A small image captioner, trained from scratch.
Model: 48-pixel images, encoder arch vgg, encoder depths [5, 5, 5], encoder widths [80, 128, 240], decoder width 192, decoder layers 10, decoder activation swiglu.
Training: soap at rate 0.0018, 15200 steps, batches of 128.
Data: trained on photos with spoken descriptions (Open Images, Localized Narratives), 101725 training examples, 19.1 epochs.
Rows from block 3 of the text decoder, named by matrix and row number. Rows with one number belong to one attention dimension. Each number is 500 + 50 x the weight over its row's rms, rounded and kept within 0 to 999. All counts start at 0. Numbers have three digits each. After the name is the row's rms in percent of the matrix's.
# v: attention value (decoder.blocks.3.attn.v.weight, 192x192), inputs 64-127
# proj: attention output (decoder.blocks.3.attn.proj.weight, 192x192, transposed), outputs 64-127
v.60 105:445498464508558558517419524551602554540405490486495534530436540492519586570513597403450456464518594484529509451514519429445477490545595499509438466493517467529488501423548397441512565464550484
proj.60 102:556487529438374508544488503452399462559533495454430498567557432556556468405503461512539491526457370495537462510553481591533490460469498522496531534479473506555583562580467526453510401478443451
v.61 099:452568562460453514511546482557513517425521461438516468491527628504564534567463486504463501523436547490469543626553591551453574488477506398487479536456550593464476392502472440511504479491529547
proj.61 101:479481523536459559551479549536503597532534450476519498581593516472515435562526465516639430580498582451467472426513485443532501511497535603520575519511460519469501523548529622521426487575638500
v.62 097:501466548544412498507539508591521448503612459541496457634562428528590462407469410503479589530453463504568478564498472501545543418431475557500461496549554501480484449482546473525510573579479531
proj.62 100:507497471477531594526514498464507554402488582397635456398489496533504486555550564537546406459553530497441413517480508500431441569561573390444535533473564454485473620533475603502496534541531554
v.63 107:575466518482483524478499409523426397545551544563611566567523551519453531541522547458500498549564492567467453519548414376573536562384420455510533542484474393540469549563490531479531488412492533
proj.63 103:458452591508559476537550504438569540515418525539503515533468491403467555495458493540483499484468501579494542492441582524466537467489566564428437543436552520437601512503589544473467490587426593
v.64 115:427506493453378573498586585550409527558631568466497414488497487502464432490489484471493517462468489461482521445457530475547487488566468578519612482572430484547557518485531544511481545379451617
proj.64 102:578512529529499475487549479388528482452392475520479453458468489419475495546591510462400440411455456516569472498417479487462468536505521486420435496522523474487547497503494422506495440582489491
v.65 106:474515512509550508486503470506557550393444457434534488547495493379498479476435444526530591568484521465476453530623458501496510430422467519517548448519567547576505446518459470519486536438468463
proj.65 101:517417489567502519578482575502422567547452439521499472523462502512489503451521559559441423468492569493516470444508559610504529508569515480507529505462454390437449490504475470529540494554558517
v.66 109:409536519444491569479570586534414525484584463498482539558516492496461433378499533495513554451556438600498364540609420455480501526529472492495462578561450495440534535532491532549523482504492575
proj.66 101:524540568531522438516516519439491540511400572491501487486507508506613484548559548451451424448507484512422504445447531497541444515507394515580515397436542514524482468487455467408478443534432518
v.67 119:420511484575448434448567508478465478487584485485576554481457464477495494471487536481543462488493587519509541414485532487623451484496473444498520500516512436485376525418466604557504438602484464
proj.67 107:595532425546515521523534576481496531577477466583467528543471464529545543544501484440495518517478398419586481450539518472444548514496509530494451483504468462434582415500529447528476535533511479
v.68 111:472445512487476479505478553534597440524501457473551474576465546513501467432557483537501498527494533525552468430418555497532538424513481469430544566605517425491469610529538518526642599435517523
proj.68 099:540560529539484499506519514435478560483532579524516453486539512527532451502423451505532512521542496499455529562470441502483538577505510483514500539468503648431523472465502471442523406537545492
v.69 118:504511478523532583463477583451381458453519497579520418551418469564511470483488503510497468485531541470523491519487409485632548466517440447471507415417518479506443531553565539544436468462501419
proj.69 106:439486461542513522443524465512578460547475597387462553456465523409535548452483428594506484500575545501504463454573480474539585541489596561480532527545536504435538496528502374398414498469431469
v.70 119:548433430404504455512503446542495527528502480373446443602486470518626496508494495492511516421519468459497436586443451433473530399503434532449562450498556493579463491489424572596462502525409553
proj.70 104:529493471519524499574483552437551536490425602558558481470468419549413470467506527489470447525527503522446593418541557457504510523425588516558430508494369467512445533586573515396484413466548382
v.71 119:524594463531549508599450502405388443557501505499446478485498504604516509420497577490450480459540458463471411581478583486585497497491600473558437486434563514453561494479505548350518473518521432
proj.71 103:462424472513493432407537468461432465424543520453627589433463597535530475560535452422579508517581470514491566472598484461508508519484412534436470500560520474559506464492528422531474408555439447
v.72 109:577498570539498504482520493521546498493452507520467506444496462456484483533471515383549481562528498472509412432522571542496471567429503555467504481482417542422472517518485572487547573430449530
proj.72 098:457489559431437472529418477488453406519416429475535440598425497510520460530460488538489481523495549544448494545443460469526527544447479470541540497475488440515516429469480512582458493565528508
v.73 115:445537450413498458429449487386479401486544510475447545523481520490440608533484524482565455443489517545472523462521546484456542552484454507457529535531542564511548583625508507425524576531473464
proj.73 105:589458568529524541475509465520496501580486394508526452483484515528547414459574528459516614495606519454473510538474547522576587411504549550548521529532389531467555542405582526555599537455495430
v.74 116:454502507508527520494414568489471551388512593544481555540408552406529381510506533498492486483458608509570492511479471459431471510414546466451556554436519543444589492405528487468571514504502479
proj.74 104:500508455485533452454553470607544499511544452507481488514474519540608477451506376482494532485496398527426486449526547516505477471538459503437492512500515481464416545588479505539354494448491444
v.75 117:490453388530511436432473393394488519570588523551527508553469649548573384447593489551509602506459463406404522445524414451563556523472549417557560453458483457538508512541450475521515526456500384
proj.75 106:436411577473469576550505526524543522483528486481472479513604447475490490480468595498582492576420459612455384446478519488499492476485475535448514427546464500405511412447582606529564474499433567
v.76 125:568442458564497538520456480529501470456593487525572482456443513481449430509465480482480496487490572517526539512590570551440536496500590513508520440475479451475432409481409489549515444471521585
proj.76 104:458579586471510460449438485497514504570493544547457493525516511507473509512431490531469536495490440456597483510531495503486495516452435566470456601503482405521588540574529502555507405505557509
v.77 115:511429477526443471593481503502469445477496478517491526468463435472542560541411472537484551523535472548505543474442513484455570404577497584585570520403576446475514473551457521510597504510414497
proj.77 105:511625461442527555466556556481528477521505555446442480406526470480487547446594579426555488497465534387495537454465410528422560542490485490458531541553480532573466492491495548434429486473569574
v.78 118:490472498371443579453398470518517467412450539551404457493536509489585509558541535520539471560472463385535555517484439387501477458576430514506454501565527480500546550524451551470526577510474515
proj.78 102:512528518571454416583579460550464416449566483403499513441456477530437470324460460421487552421545489517544420445384548485496595531472556450537487481464520525462539446533611484487596515417470485
v.79 104:425517492510590491412521514582526517513541517535522483503563511514537446533573504520527546436489532487428464460452516463544508484504587476514413476412449423451429493578392502495425522538548504
proj.79 096:613447583456541415495477445501470469499500501440470456572590510467511521450416590450547444545484489541440515531579509493419506395459430524432557569581560492423573478507605504462562478460503536
v.80 132:431502611530453482521489519571512547476557529525504549421415584507484426468485508576413542411424552459525577550486516487510531472458426514547452420566537449517508484485514476467475504570524431
proj.80 104:521537446506569518476525569420500564469450483485506495461538487528487476495480539470514481451501498421482471491554484458528397478502509502566502566406539452509512486547530551523482476471592436
v.81 127:443526555454473499600498493499434534528340540468496556471410498541530547513516560560516571487505472529447485526528473479527467445432507494514501549522621463507535525543470540466546549448575488
proj.81 109:573456438467509574482472494527504523594627444478451461578603591536501511539483467503372424519559640497531477403453537498533550525520430526550454474458517401509462479510566537520486402594461583
v.82 131:466439566489538487499484542434492450548393556505525442520568501426466569514557614495421482620552584456517545485482500521520504459477498563510492560463512542528450527408424452504478526434443420
proj.82 112:446535481430478560457500415588471559477562485480466612468533477493461439432472508490506555448437527450478481595542468397559478558475584548475506531532415485456520582532513579485484475562553508
v.83 124:580502508444512592514489523496547474509490572521609486522512573437494494447554459489550530433481516434346403469487517532398458488509525580421373571398475472525492531514557469463544565553510499
proj.83 112:497469508511564473463559465529532537476531434467397522477468453521460556532510535528552550538563536464593492479546541491477482456404461490494595491637565550478480475505455509485470426480520451
v.84 130:433500403568483570448473565443524434496475575471518570573509450434518572553497503466459442418492434550560542594528510525534665546467560425454474479494548571499506501480491534468476478458479519
proj.84 109:606483435571498458453522407520507549556507435590544469456467511557519488481410506415499535569479467475557429535609443501435415481596490440535542433490546504460515553564472524462524518515425454
v.85 132:536496431584509458452461548535392554454578522484503542535411474553483470505553470480570503439499445495487562465523549541557578445426504511475417492552525472497514572527431606464485532492507559
proj.85 109:502468485471467437524491425514505462457449523517499478525587516531464486541468523476479487566474553541506455450531463529432454552555518500524511540412536447421523484518563453461463458426551487
v.86 129:506588589421420477473482519539499615360511526540444555564522481571489485505626467533494411529446419487539421561496496458518528500353526538618464494574466474516530493449530489489589493472548505
proj.86 107:456560453505569547552512488407515507603542567413489482486536548480452608534422467513445592473516544551544479474486491572482551495506479512521421516432482508547466586453481538497447447413500470
v.87 117:481511526546484444426645556545505448443490495465493487514412514472528498538521500481516556480478508491450485556457505512476487439548477464544584546546470421540578567448526466640429536539513517
proj.87 108:492527479522567485549411373555434536577396490545485531445521493494481455504628548490469437443486529486540527541438577555571547509481490428506444352534494542502388505589528524388606525515519514
v.88 131:541526431375454534511466568584531470451501568440438568534394446481517482453494463471423494602477498467529527545540624610527532470515447581488504491461459324460461508504541482525519413492456531
proj.88 112:586501585560445531430442514513468530560428409487502463508607609480451504485472465534508531481531516531439514504484435460430471433489531495483519496545537606563442564530470556551421600557540466
v.89 121:544520526496444479485538443510548451452496436473538471603433397454446476454489524536461477497438508473515512529500520448534476460504390459502541405590432545485515479453518413493432499422502589
proj.89 105:534562507534524495470494510502450586481499462468487545520507553460501492550507545519423524461469508563442560513419525467423571554432506513570489467431447484569516530566511464546523461573452488
v.90 130:496502522458494545471519469505514442543530500459483489543540509509477531420500534413509530499427525553546582543510439498511438472471472518460394481528449591506552595446467499501430490435483472
proj.90 108:513537521509528524489501512480428495524533540516586554519484526566437469442535583468472449572588507473488534503508572460433508509439470484602551500512525471535410549488545520457602436498494363
v.91 117:529419479460511428471522431531479545478416554472463560409430534465591557518502439532574461530488561552497500461432595427565459488477496486426531521537435560520538458526526473500526444463460549
proj.91 106:449552530553558584486495530519586410523531378473564439585515536549446487539436576550531456534446495439511537481530396592426594532571482501537392417495425545462465471438605492471538443473543460
v.92 117:443513490540552466471486550451411546601458477564519431498481545484518560497421460480495587536480426520463583497414457489445587466488516461463568498505512469562547598451435480523466427528475489
proj.92 104:587450417387494472549528514483530487496519482456539578486458486529512489496415558505577482454451470455547458491499485524551482509531545469449374456441533543426507465513568527473596483426524517
v.93 122:431532525495534424423459577533405429411518526572466555508565427534556550546521457530496433485493477534565534471540454504487617467456593503487487388563587468464496552557492489521419530522516362
proj.93 104:536414515471438582487483466452587582572583420474398512508516516518474410466439545399453528493410538424534473531432542566510465392530473519438542540476392531511535560528516484425534490489403460
v.94 123:546544505537490534463422513518440500446457469470467501515495497532402477567537470432454489476431470480460475397540555397448502605453471507470522596519509442517425534564594402562452466537500447
proj.94 109:516488509368562486591476434420517483599469546439450392429515527561499538456593537581534439523531532468492436547527444601443520438440520499460440465530482513538578603466557537438462524546487491
v.95 128:535588503492475606524611487561523522541533532511480499568463501528544598497466456549523489445505479501479486441436554550505551432516438421436529485440549571486418462526498478497483444532498538
proj.95 104:462385517493531476465548520489588482546513462518456594478456527445502536475517459553565440477404529494462518619491507491417509362533570504531461548592582442519563450466506485452486487482474475
v.96 082:522467599551575408503474475556486484518484479459495553443547560524433455565538572580486452582480500503532443539485442435488601517511504448479519447396485410599527622529510513532565457479464468
proj.96 097:504543424507424580562415531532460576501553532428527458540475401539510497580505451444561477448541432466489598489572445512540488509485414409506540492391512483580568508492483428511423515579457536
v.97 088:419507535493486614401537429432626486456501553496472405473400522524461501456472523471477574500456453576526489478512553493526546556450468466471505487486540513550440478411564514582502487447536572
proj.97 104:554514608522510425516501486555584531483598506578469439542530427452500537473460529534505477477465570435457523566497574561428523383498525536568516418561529471512370418495454455553526488544461503
v.98 083:545474494533458541484515505522514595481472465490421509556578427571495474468435534496497575416491457495432418450545528436462523571500560421511504526618418512417422454490579505561528518535560464
proj.98 097:561478473481542584518538465560515499430558525451457447434624588459530445587484485479465426412536510515528564449466575474499506479574516613548512609499449523574450485553507495513472524506487600
v.99 087:621417469422443515442571550477464480551500512507597506576390513460591510564481470513453457479649473538478477536486511506538511550493547524450468471521397489551542485515563381504477519499570467
proj.99 095:405477560415532390515464498543492556448538477546427478501526495489495501558516457485567462515447421472573399505405437486491529521553547465494549528541509404534524462450443581509534516499502491
v.100 087:435455469509573486598469518470436535417523508559511580510436535463475511502531456563456493530475537380445433539469491494491530619593464475482561558582522541519498478398513474426553543485542601
proj.100 099:558525412422488498520527515444564497468513435469493421497558439481509500453452463404508511453465525578558508521465552450485457441459471483506413564494472511489483476458386504446460543478507564
v.101 080:482552470473443525454566498406476524506534432530553429471505406408508478501462495557486518501508457490387522507433597453673495471433438400422513485465547491525518459511484499462467474588498562
proj.101 091:456484540448440447575425410574451482525527473444455514463523407520442485496485512569496564591515447541526456492548436519521496532424507368521430472450463528476504485534500526452570539396505455
v.102 081:472524487482416508535466557473503612504498411487544497434510455545510461466540484515547447459486556507528546525501484472523561474568476548450460622528534520565479504471545515511499500500490524
proj.102 093:485522510421458543505541494430497465501603519508463456510535513432511456526537511445415464539559586523460490520546467529501571505510542396490545454487548555512494486434619488486522497512587450
v.103 095:500436516507488501471559531444446487532552477456444557492591530452547537463499608545427498410520525522564440435448406472559517536419554459430571455520426438461495488532477404485582480496502540
proj.103 107:535539349488569561488446494534460462451498521566497549548565506431422518562474380540539502521491516484518417506478585468420526498540411521524514434466492550471512553412424523450465517466402519
v.104 085:466479477461467494522515557540420472531478620464366496565574493528514485349412526406505481465555539486565477492418585514570572541488505466532501515529477523586510442590450512518509498521459467
proj.104 097:512471514577461430517489410516499497550580404516509545490393595489534483517570438523501557504373489559473520593432412473461479456588535478596614485454547542494509528447459514503555562571525474
v.105 076:400568448530400496479462589488548503447500546442487556548482454523593442503543527340557432460448434477517561490438419555435443557563448607523502535431497471491490460471463526490520454531525549
proj.105 094:487516477491495523520473602512467477380507507438511616422571504485556434494554545528533515545415514579439521596486399497522550508402554481538446471461538550530530529481556480581566510532547557
v.106 088:483432545503428493512495547517480456522416433591576509556548432513604549408433492509501599485537470430562443460456448495459529404616528506478541430522546495443452474444407497510556431518559498
proj.106 099:542482455504527517576468482481485484469519533530452538518472583438460471594512508503537492431374479565469570537476523505482511526464492473521546558449410496527454484500421440548525508456419497
v.107 092:523533477484507539447513555547544502434466489623449458471537562478481538428535544496504469497477477486556445463453448522495524506338491479429530515529431528508413466529417554493482468597502548
proj.107 099:449547515550507462520514453362511528537515488392448506497541470492509507488544575426459534459493570518582527494485544447487589475602464532413477425442530456529520564469483501568554519485495565
v.108 076:457548514423414471561456404410410553444543644627552486421493516490462537517425560502428519582525521570496469560487514514555400485425551479487594471536507403548526477458485507487506469546605534
proj.108 094:540427532515586523525474480491593493482497457426480462583492498449423489405438492570563555520445507413482523443465512476499465448458485433514530463487472517591485500493586485443578543491447519
v.109 087:468543516528511476504556514460463531591460465498427560515513523535523519502515597566479445509426564633456505552463486510518554529535533531487497486413510525533471458520494474534471483488561571
proj.109 097:504488449508554572488507442505591469429562453457497442515488403462437515559551472531463517428450403462506519404666454515431576488523529488448477594461492475616502541455510524461511467562493526
v.110 085:489452536469561518526512487475493515621501554446544379535582511469535431498439456546500597535427543506511482529522463562483471494509419512484401396569532562447557589512447501403514453452507500
proj.110 098:540506582473499521528456575528556483583476547566500522456533487475519559493576482389448441428605549509441475433519414545571543553487577521456420473512484474507513532524494562525422543598485478
v.111 090:500415472536457488527494476482517471558495426467542512537470528452428461607496416484549498437477476498576539516526487554523473449470508470474434504501434548418568374458493520488492434518547438
proj.111 102:515540496480468510565523464563480545443506543458487547559531514602459527467446581523489486506495586562497484564517448512531546615536494542439615610553434480534405517392541468525496421534424540
v.112 086:541433504499462559399579514510518363518441427494548412408496599524490583486511524453574533479529504562545546561476537504494477493597522504448527463500361531599518499494562509419529520386421451
proj.112 094:418462509526533420522467509472457601432557633450448494471480476531496501511571446561478497511538512487470442430406483387556596475460520564520486529480524480496461462500537499581494519485581577
v.113 091:532589541474515519432457530427550511616431435564443498480479506490572559536574550545530460505558569487518436447447548425478476481486534430521514572589562564437435524453438539484394373547448532
proj.113 104:544443509510576502511564581534535465383509574443458521529549501496422538565511485420529630540491360491569519544461439566563530483557469445475485497410463444546522505568485486561573624470513483
v.114 086:488590497508502496508575469413486548517536471480503445460496529442441421556502411538606407433514536589454494346507497467526552511487468531531513479424466605488499542504426585560488574498447408
proj.114 094:482457543551471450538550506586572461452544562470456502447443451524580470481447510448430552457484474364418527508523453501487472518406542470499565489508472480488493486461505488438460432539490515
v.115 094:589491475613566506436467550510407583453442409488451407505441499542484523496481474515442579484460468569541548607516507565510490577468563567514559429460500558496432487560458523567604536438458467
proj.115 102:495443642415386399522609528593529482548497489566563500377588435454456422471523455511560429576566463479434510519496482480499549481562501471485436495556463435457594566493473531470406553476567438
v.116 085:470499549459576470616456611472494406474495627587497508476496522464534486476586475482550532590508386586495531560452540516559552544545550548533470577535455451465595539503497464469410461595522596
proj.116 094:461539515480594590480490459558468579576557469508491424438558518600606505462449530498453517483448597475475579484550428496429462586471552514450530485537517521587510494465471509472483581475510512
v.117 090:470540400502496437494425465589500482471511469465487550496610618477484534396482512567472515459547567542474576415538480456525500396468625521361411545524419537525536428473550513462611451605474474
proj.117 099:499499424470496531558505532401519492451518457480484490520377416531539421501554403535585481535461452519541492597450484529411502556547510525480551513403484456488386587497485474505497492515529489
v.118 085:378495556560482589478406532533464556527517519403490482515552502457440509507498400438439410554567549462551376465470482465437460557527428539569420475382528432551528417492415402394435510617505440
proj.118 096:487495455409513531491529552560469505425528551548396568548451495539507514546524537560481536490398416563454637491538598519454526485409485417493496469588437541405447530522577503498614533410483571
v.119 089:466533503521511511489490425503497437549465543556480450504480526591484383408446570570496520462507492498490529541455495468474530425441472528418512471545417457584482449539452595420547518481517520
proj.119 099:547439476447577433473476569517557448435625495489522517548559373518505467538537501471432470542492565472432505451497542557478483505591502558493485459441470488397506441466517514509451464509554529
v.120 085:416623553436516412484538556480574378389444506547436418456463518542387447471452478413558502395479496433557564499468488486480544486544433451502496558588540492427465512502596489524506557562482552
proj.120 097:523458498547554562548500507532459541567448542498528489491522517560579563551592428513424509524421464498560475468553449509508453529528478501484501473466504542518584459517433475404484540519493471
v.121 087:449459513490481518534422519456526440419469543597416512546515629453546428582492490460506460518504482561470459532517567563550446448607452508540463509440421558517513497472384396480484524545434415
proj.121 097:616552482494549485511561541513518487525476580444527433493388472484434470500453504560448533488585434458504435560484480421450546511348581485584575445519518429484499584491569607575551536379517544
v.122 090:531527521540485453510510432513577419480472481480493458474456476542467565582438443480491511550484457564463485451535596476517475488490504479513456510508566454503400500558530451507570584481471546
proj.122 098:516468512477515574528506491541485550510448520449531436507493500467536419450519548615507400415485521496535508509431486471440440473574490567441495501522376395502552506488493506517488469530478479
v.123 085:515574426514415506449454467539604509571524458552505502435523483513551505483530494565493513585474495501497452501515445536453439388572519541515446552537498553434444514459547562561430525526494492
proj.123 094:477484525471491495489508552474526462451514480420556459502447544423480511627499501425524491501560532502486496493526507461489506559461432389543448514451428435537546588491627531521508557490558539
v.124 085:443539495502575511502529516397533519521478462585532470514531556541462406451440560544539472506490431558535476449503462591443581560514494469538573559408516534528501427472545453536481499608516509
proj.124 095:523469508484482464455571450547469546510447532440480582498516425517533514519525517515486630559559531511515557584558513453607484497587515523523402518554512461496411481480477497461485494536506558
v.125 098:522602607553481484496495539536615412500511562511489588471523539459454540509472465473512561460397534527469443551529531555485554508495469482443515460523472476566496477562511553473482489477453410
proj.125 107:485502415430532524457493467461405505643406488531484452510496527520510510378532513447491445556560518450465535494534525451567511498500506540561515525548443423452516517544491521509498557513545537
v.126 085:521499478537493416503569461491487534462461504516658478518484513386479491438548507573418523485562518567585506515448457437536502501359542483547566500518461467510506471605512521488523529455487466
proj.126 097:506496588504554542394419600523477433510514541499459568480609523545419456505505447526468530477427540448531454549498469433498511427535549495577410544524567612522505501410513547531419513541459467
v.127 086:413519600414570593582433503529577580506499514522471533535575534584497573528460554516438515563509447408480503485466503423498482423506473464501491517459477492430499466513569469559528586422589476
proj.127 102:545466451562437412502479440544395483451446509482452530534489443471515393594467522423526510504492606623498469460557508528461511512469486488513516534571544527524490527517480390441479484526461520
v.128 104:550521473499461544449528469455576442536507357454561580508527459485567501526442526446383423616496409479546559503436532448561494441534510467466498510423467531453503554511480546452552413455484460
proj.128 103:547538566460449517497459591433437601473516551548484505484550446436542476467439546536591503398563568507494477548593450447442516494504470584442570500520588503467550528529513445526475552490522446
v.129 111:580543465535583554539552528539542522416514488393484563474494520544478469445556471453454477497542500526534499513538492496465552524544611440405608460522378542556561446527541536571469478480459596
proj.129 101:427448455445449538598478465469476534490482477525490528496417547452502454537432542421471481462561582531493470565414583488447506476541493452600537487477396464434476537533518414502468511532539397
v.130 112:540491499460483476571540465509614433377487466561475493472526457487554538426562430467507496531494473511541594477456518559471508479494476427467446489361540490526551496498499574543475551442547440
proj.130 097:400507489609592464524575546589545503543574485408610602493499503496559474532464560503487514421542462536504525447597465466469505515503471534523559502531485502516558468519528540530487451449484623
v.131 101:506495490470484453513606535496430480477485602515514555458508560595510459426499480552458564468552462531440480497427466567535555484435402475450549481435526611489489461441432596451557506468457457
proj.131 099:482540508480461540515394452538516530508522440449395472517424561521501483541493591462477429494453515456442563506568528467412486459537478528506471505492434438512550516551572482489551512489460516
v.132 111:541564502474518490489537454479500505471451485471529465478475635505511500431420548466533455578516482497500449551543493503547455476461455457482509475556520471463552520515456490400488588518427527
proj.132 100:464531424549439571450452406384559489493532463578486491537511500368464480478524411527473502549477479507507561557548578493444579501507501549470544544474525510521420453386507522551499490512526507
v.133 110:395478526459530442478531484517464484614426442471462509488497493455474532514434577467533449509469503438507602493450492584541446502465468416497474400545511517573489448457566474539466476510512495
proj.133 102:480518551523549535536536499471503499398444572463438484634512414454476506439540444445490503473461494494541460597609509495474546467502457567596516489476530480380457464541472529419462479516470532
v.134 102:602454390510489529440534544507457422507496503473477449449468542460537543431514515446514544496494524432473568480514368494507667488462570609471439496510589460369493546481502531423557473503449471
proj.134 098:438591520444484448475484540508497650518557569488500592516511497439414485450523447533534437557609537503483460512454585525387371509613473417501534495502449508565483520545567532512463541457410499
v.135 108:487442515531589492460470500549503522430527584592445423551498471458510511507435496467542493467551520532565475504479564560562459480429549551467466465423551587558449450472455444443512565581543509
proj.135 100:555506452571434414543466452463487478495566504501514527494476539551489393453562500470497504535553469565514551521460384456545535477535493444466528467551415474432486484438418531452497531513486483
v.136 100:535532461454472458480527538454468468532603506532539518449481529530573480495479461486465493472454539519625513399502458571540567450545424474472479551446432577392523576558533478546540439460460440
proj.136 100:512517555525438566543529591584569516477430527418442529517554480494506578486566608579471482479482431562487522524472498435471489544420507576465524515537511429444490423498442489386424543486475498
v.137 110:477464475575431554528484522569563477399555471409482588530447548409457456484626561548572432514518526463476520449520554537495547502481418548522470496550495467517495609445522489525546432496650566
proj.137 097:616506440425532488550502455507439516551576483559568421468435435509526545401452512628458587528486524531557486488519551471500447545456661575472566563500484540430460538601509523559455587487378492
v.138 112:553502458429499506409391447500536522467478437395498520464458465503449417483420394521465532514466512500469536489487434567442546604500523484527614527522485455565423407503455539443403539503603511
proj.138 105:491520562615474495638509470549477511510430514539495459526470554485556487508486590577507455500453510525521474459508512468477417416476524453580532502497523500499593526467538370604550505442443574
v.139 106:569434514606437463505570506487443492486471533545467455597483472468458559529437568451521592504489433471577501486490481406479441569456495415519504419531515546525575530457463455427560573409458432
proj.139 100:383521551485506385488413473503457521472508507456526527534452573589487481527494510471426474477502513553567528519536460587588538475475540593528413554469535455485440554438503552528443456556506530
v.140 099:420423472546471416503454466556520541431440508538534463476567528455513581463587486570458490470522460494513398378483612505497441501483566449459485453419527503539525418497593600469592549472414486
proj.140 095:558577489481448420526497602506509403524548534499434516575434467593582563490448521475472561393525507508582573586517444542525531422492485618488510477514510511434519478412473486502491420535534479
v.141 112:461513465546575444556609569553533530513439530510507477525514520522417462516437572565568468459540522470491586480491499520500522475477394542547507457460548556534447481507396374520530501341521461
proj.141 098:469490507552434497378448427397505502514453453495444490555475426527647490481546495494520471508475507494517562476518493520527579530525539405515424509568423490503449422529628576475521542483459530
v.142 105:591558602498549437566474576499440465548506533507511411600444498534502422443554415455562480532428521514452404542588462510532459515487467510492549437549570514477385523461477432495516554544461511
proj.142 098:469502511474518541409426466524586535509560484493446435542482542501479604562557518490476513600538595481488430479448472450510498525440466444498554531482460506444605477608574554514519438506487527
v.143 109:489444479543473467569533531545492475437484472407588506529539450536552447490470461548494527471463485471543427499493518558521439455578528465561567567484532575561438542542483564414551512498518537
proj.143 099:497438544467501592503529437447470535565498517563449619585511545410457548523508525562567531493519516580629573491594452413491528468509465554503546513532452491378546481562460496525504554467534558
v.144 088:500503516513453461445533462493565543489509531484557589538502387551473499477531535436542507390473487469482552534478500478500380509432529453567520486432482407552580422481512389521533531523532540
proj.144 096:503426568558522451626431554473398496521533548498473399380380472426507571495483449559550493457522519591547457472493490487475578496506515578438501554493497443483510523536481610513498548445459521
v.145 092:512492454482523494496498555536424612566572568550438516478501530494545446434450480547479609445483479549443473426504519462522529604477444539518445550490402451481514530554450452490490590434408451
proj.145 097:488469547497543448478406429418447545490497468444577416500526472544471541381496461396508494432484519459613499600489440514514434433446444513566491500494451548519611538521570531541488514536492458
v.146 093:455499598462492604389517540522562470492420498554537482531579455497430558478563501569412517532508481387590417485571484476452555432490533548580466539566457570474452485507459479420475520608473427
proj.146 099:473530572477553414401458533511476454499483447512511517478492528379522518485526491501527445539483439559534508372474529444514469588492483533518575482448479445573405458533432490521516353477437520
v.147 090:454478542419482483527564599485544605431440528517510459524541462435606454428517490482441527484519420508420522503452499585472546488490493548549549545484453496478470492537379511535426542387554452
proj.147 098:521512494474412524509514468405456482489571497490423469529495531548417590439604547529486463545560561531516560488566454436498529540490530565490511507525503585520469526452550481513508531515492585
v.148 094:469589448563449492414486568502517459512573540542577498501594518477520481489482582452483499513419512582524515526487501441458479511482489405485469561484521452565438487508612634608559461546458471
proj.148 099:546456465589479508451543459450458522516475431480411468428577505551418435544530420521484466417541460451548566597468513490521479562510508618481530475529459458448456585508489468488402486512481459
v.149 088:568489504557521541539598463489538431501497520524560536533493414472493456462458568560424522578504463436573451515528432614559499507487597450485469506519463459530515471529506447512425516525517487
proj.149 101:473456472494511536433568444415484441391491486487437450493531514541585505515478496465521515493555454490453538502437519509511538472588475436445524523432440494478464509427513487568573502545585533
v.150 092:503414476483473493489450485519473535399465492427472486567473488524492520558428520521550473371533505548512476525463574555484539543518505471406439571471583572486472416418526446455431520559512490
proj.150 104:434571479568489498466487543523505473571525468454493582495532579540499551512583450419472485522514513447497446517463555482509424513484520467535524416499385471492513421621526549492543508561443498
v.151 093:519517572514449522534438507481462413495518499542434426539570556476506510438473466354509467442536445396542479420515517490457596454415446513536470453445501581433480528504537540332512613445511443
proj.151 102:518446485510546479533436564350523562507484497416473566519457475456565517471474465590524535489487536474566534589455477493584480617580498562513412405512456482542570485579505425570510449537500446
v.152 086:481514575489502523540405575507471553505506562445519505468451621505507454492531452542353578517478512463509420608535542481440438473514525593496476499461416461544501454454540447447445590493479557
proj.152 097:530458579452519501466470454442546435434516467451547435527521504462559500417568505440538456376491507445510516471486402511476487514513518458474521479440592538505563425529530561549548431468452440
v.153 083:499484485419437516555485382404517471633469528473476437493538570513570540541513416589465526481510461537518530517471422482510444514507482492520528517368542399403510494531554523552529523431432510
proj.153 091:393493453452470486536518514547432521481556502509553546508483564576580458532505488514519415504402500467447423495471526558536567453553551515634427494522418538561571562479508518387499473542541490
v.154 092:482528510529536493424538473434558563505448625466519510524483505399484559539394433506505469493494479609333559471487487462534490543462549508531476499501481448498538463491580605528526485523462498
proj.154 097:545467568492421539610528451453471615522542431527531529482473536559548569574515479494412489568522482507528544502557510451432473551520438504520519535509407514445503491575560464464515558534512461
v.155 084:519499572567508486498496560576364439589540528412501421580526499554540562447410426450542488497384499453488472434452506465481441539502548529545520521510451518483515452438542548476466502438408411
proj.155 095:482494388506488507528430382458580560529476443575576507408588537582342487556508572558521458424540523469351550488478474570500495567522455446542503508482478502519440451514536417635484468544503524
v.156 081:464470520561570451504478680478430459540523478553543424522547493544565560537486416414540566503441449574565545439481552413536499496430434508569502563483526484515513524474440550487431485528488532
proj.156 092:490513519541389570469455506497462548523508498493515579593507474498495564527479536485419413429455535460470411460479563495451478445522464485477466598461482585426446487489469401516514486495515362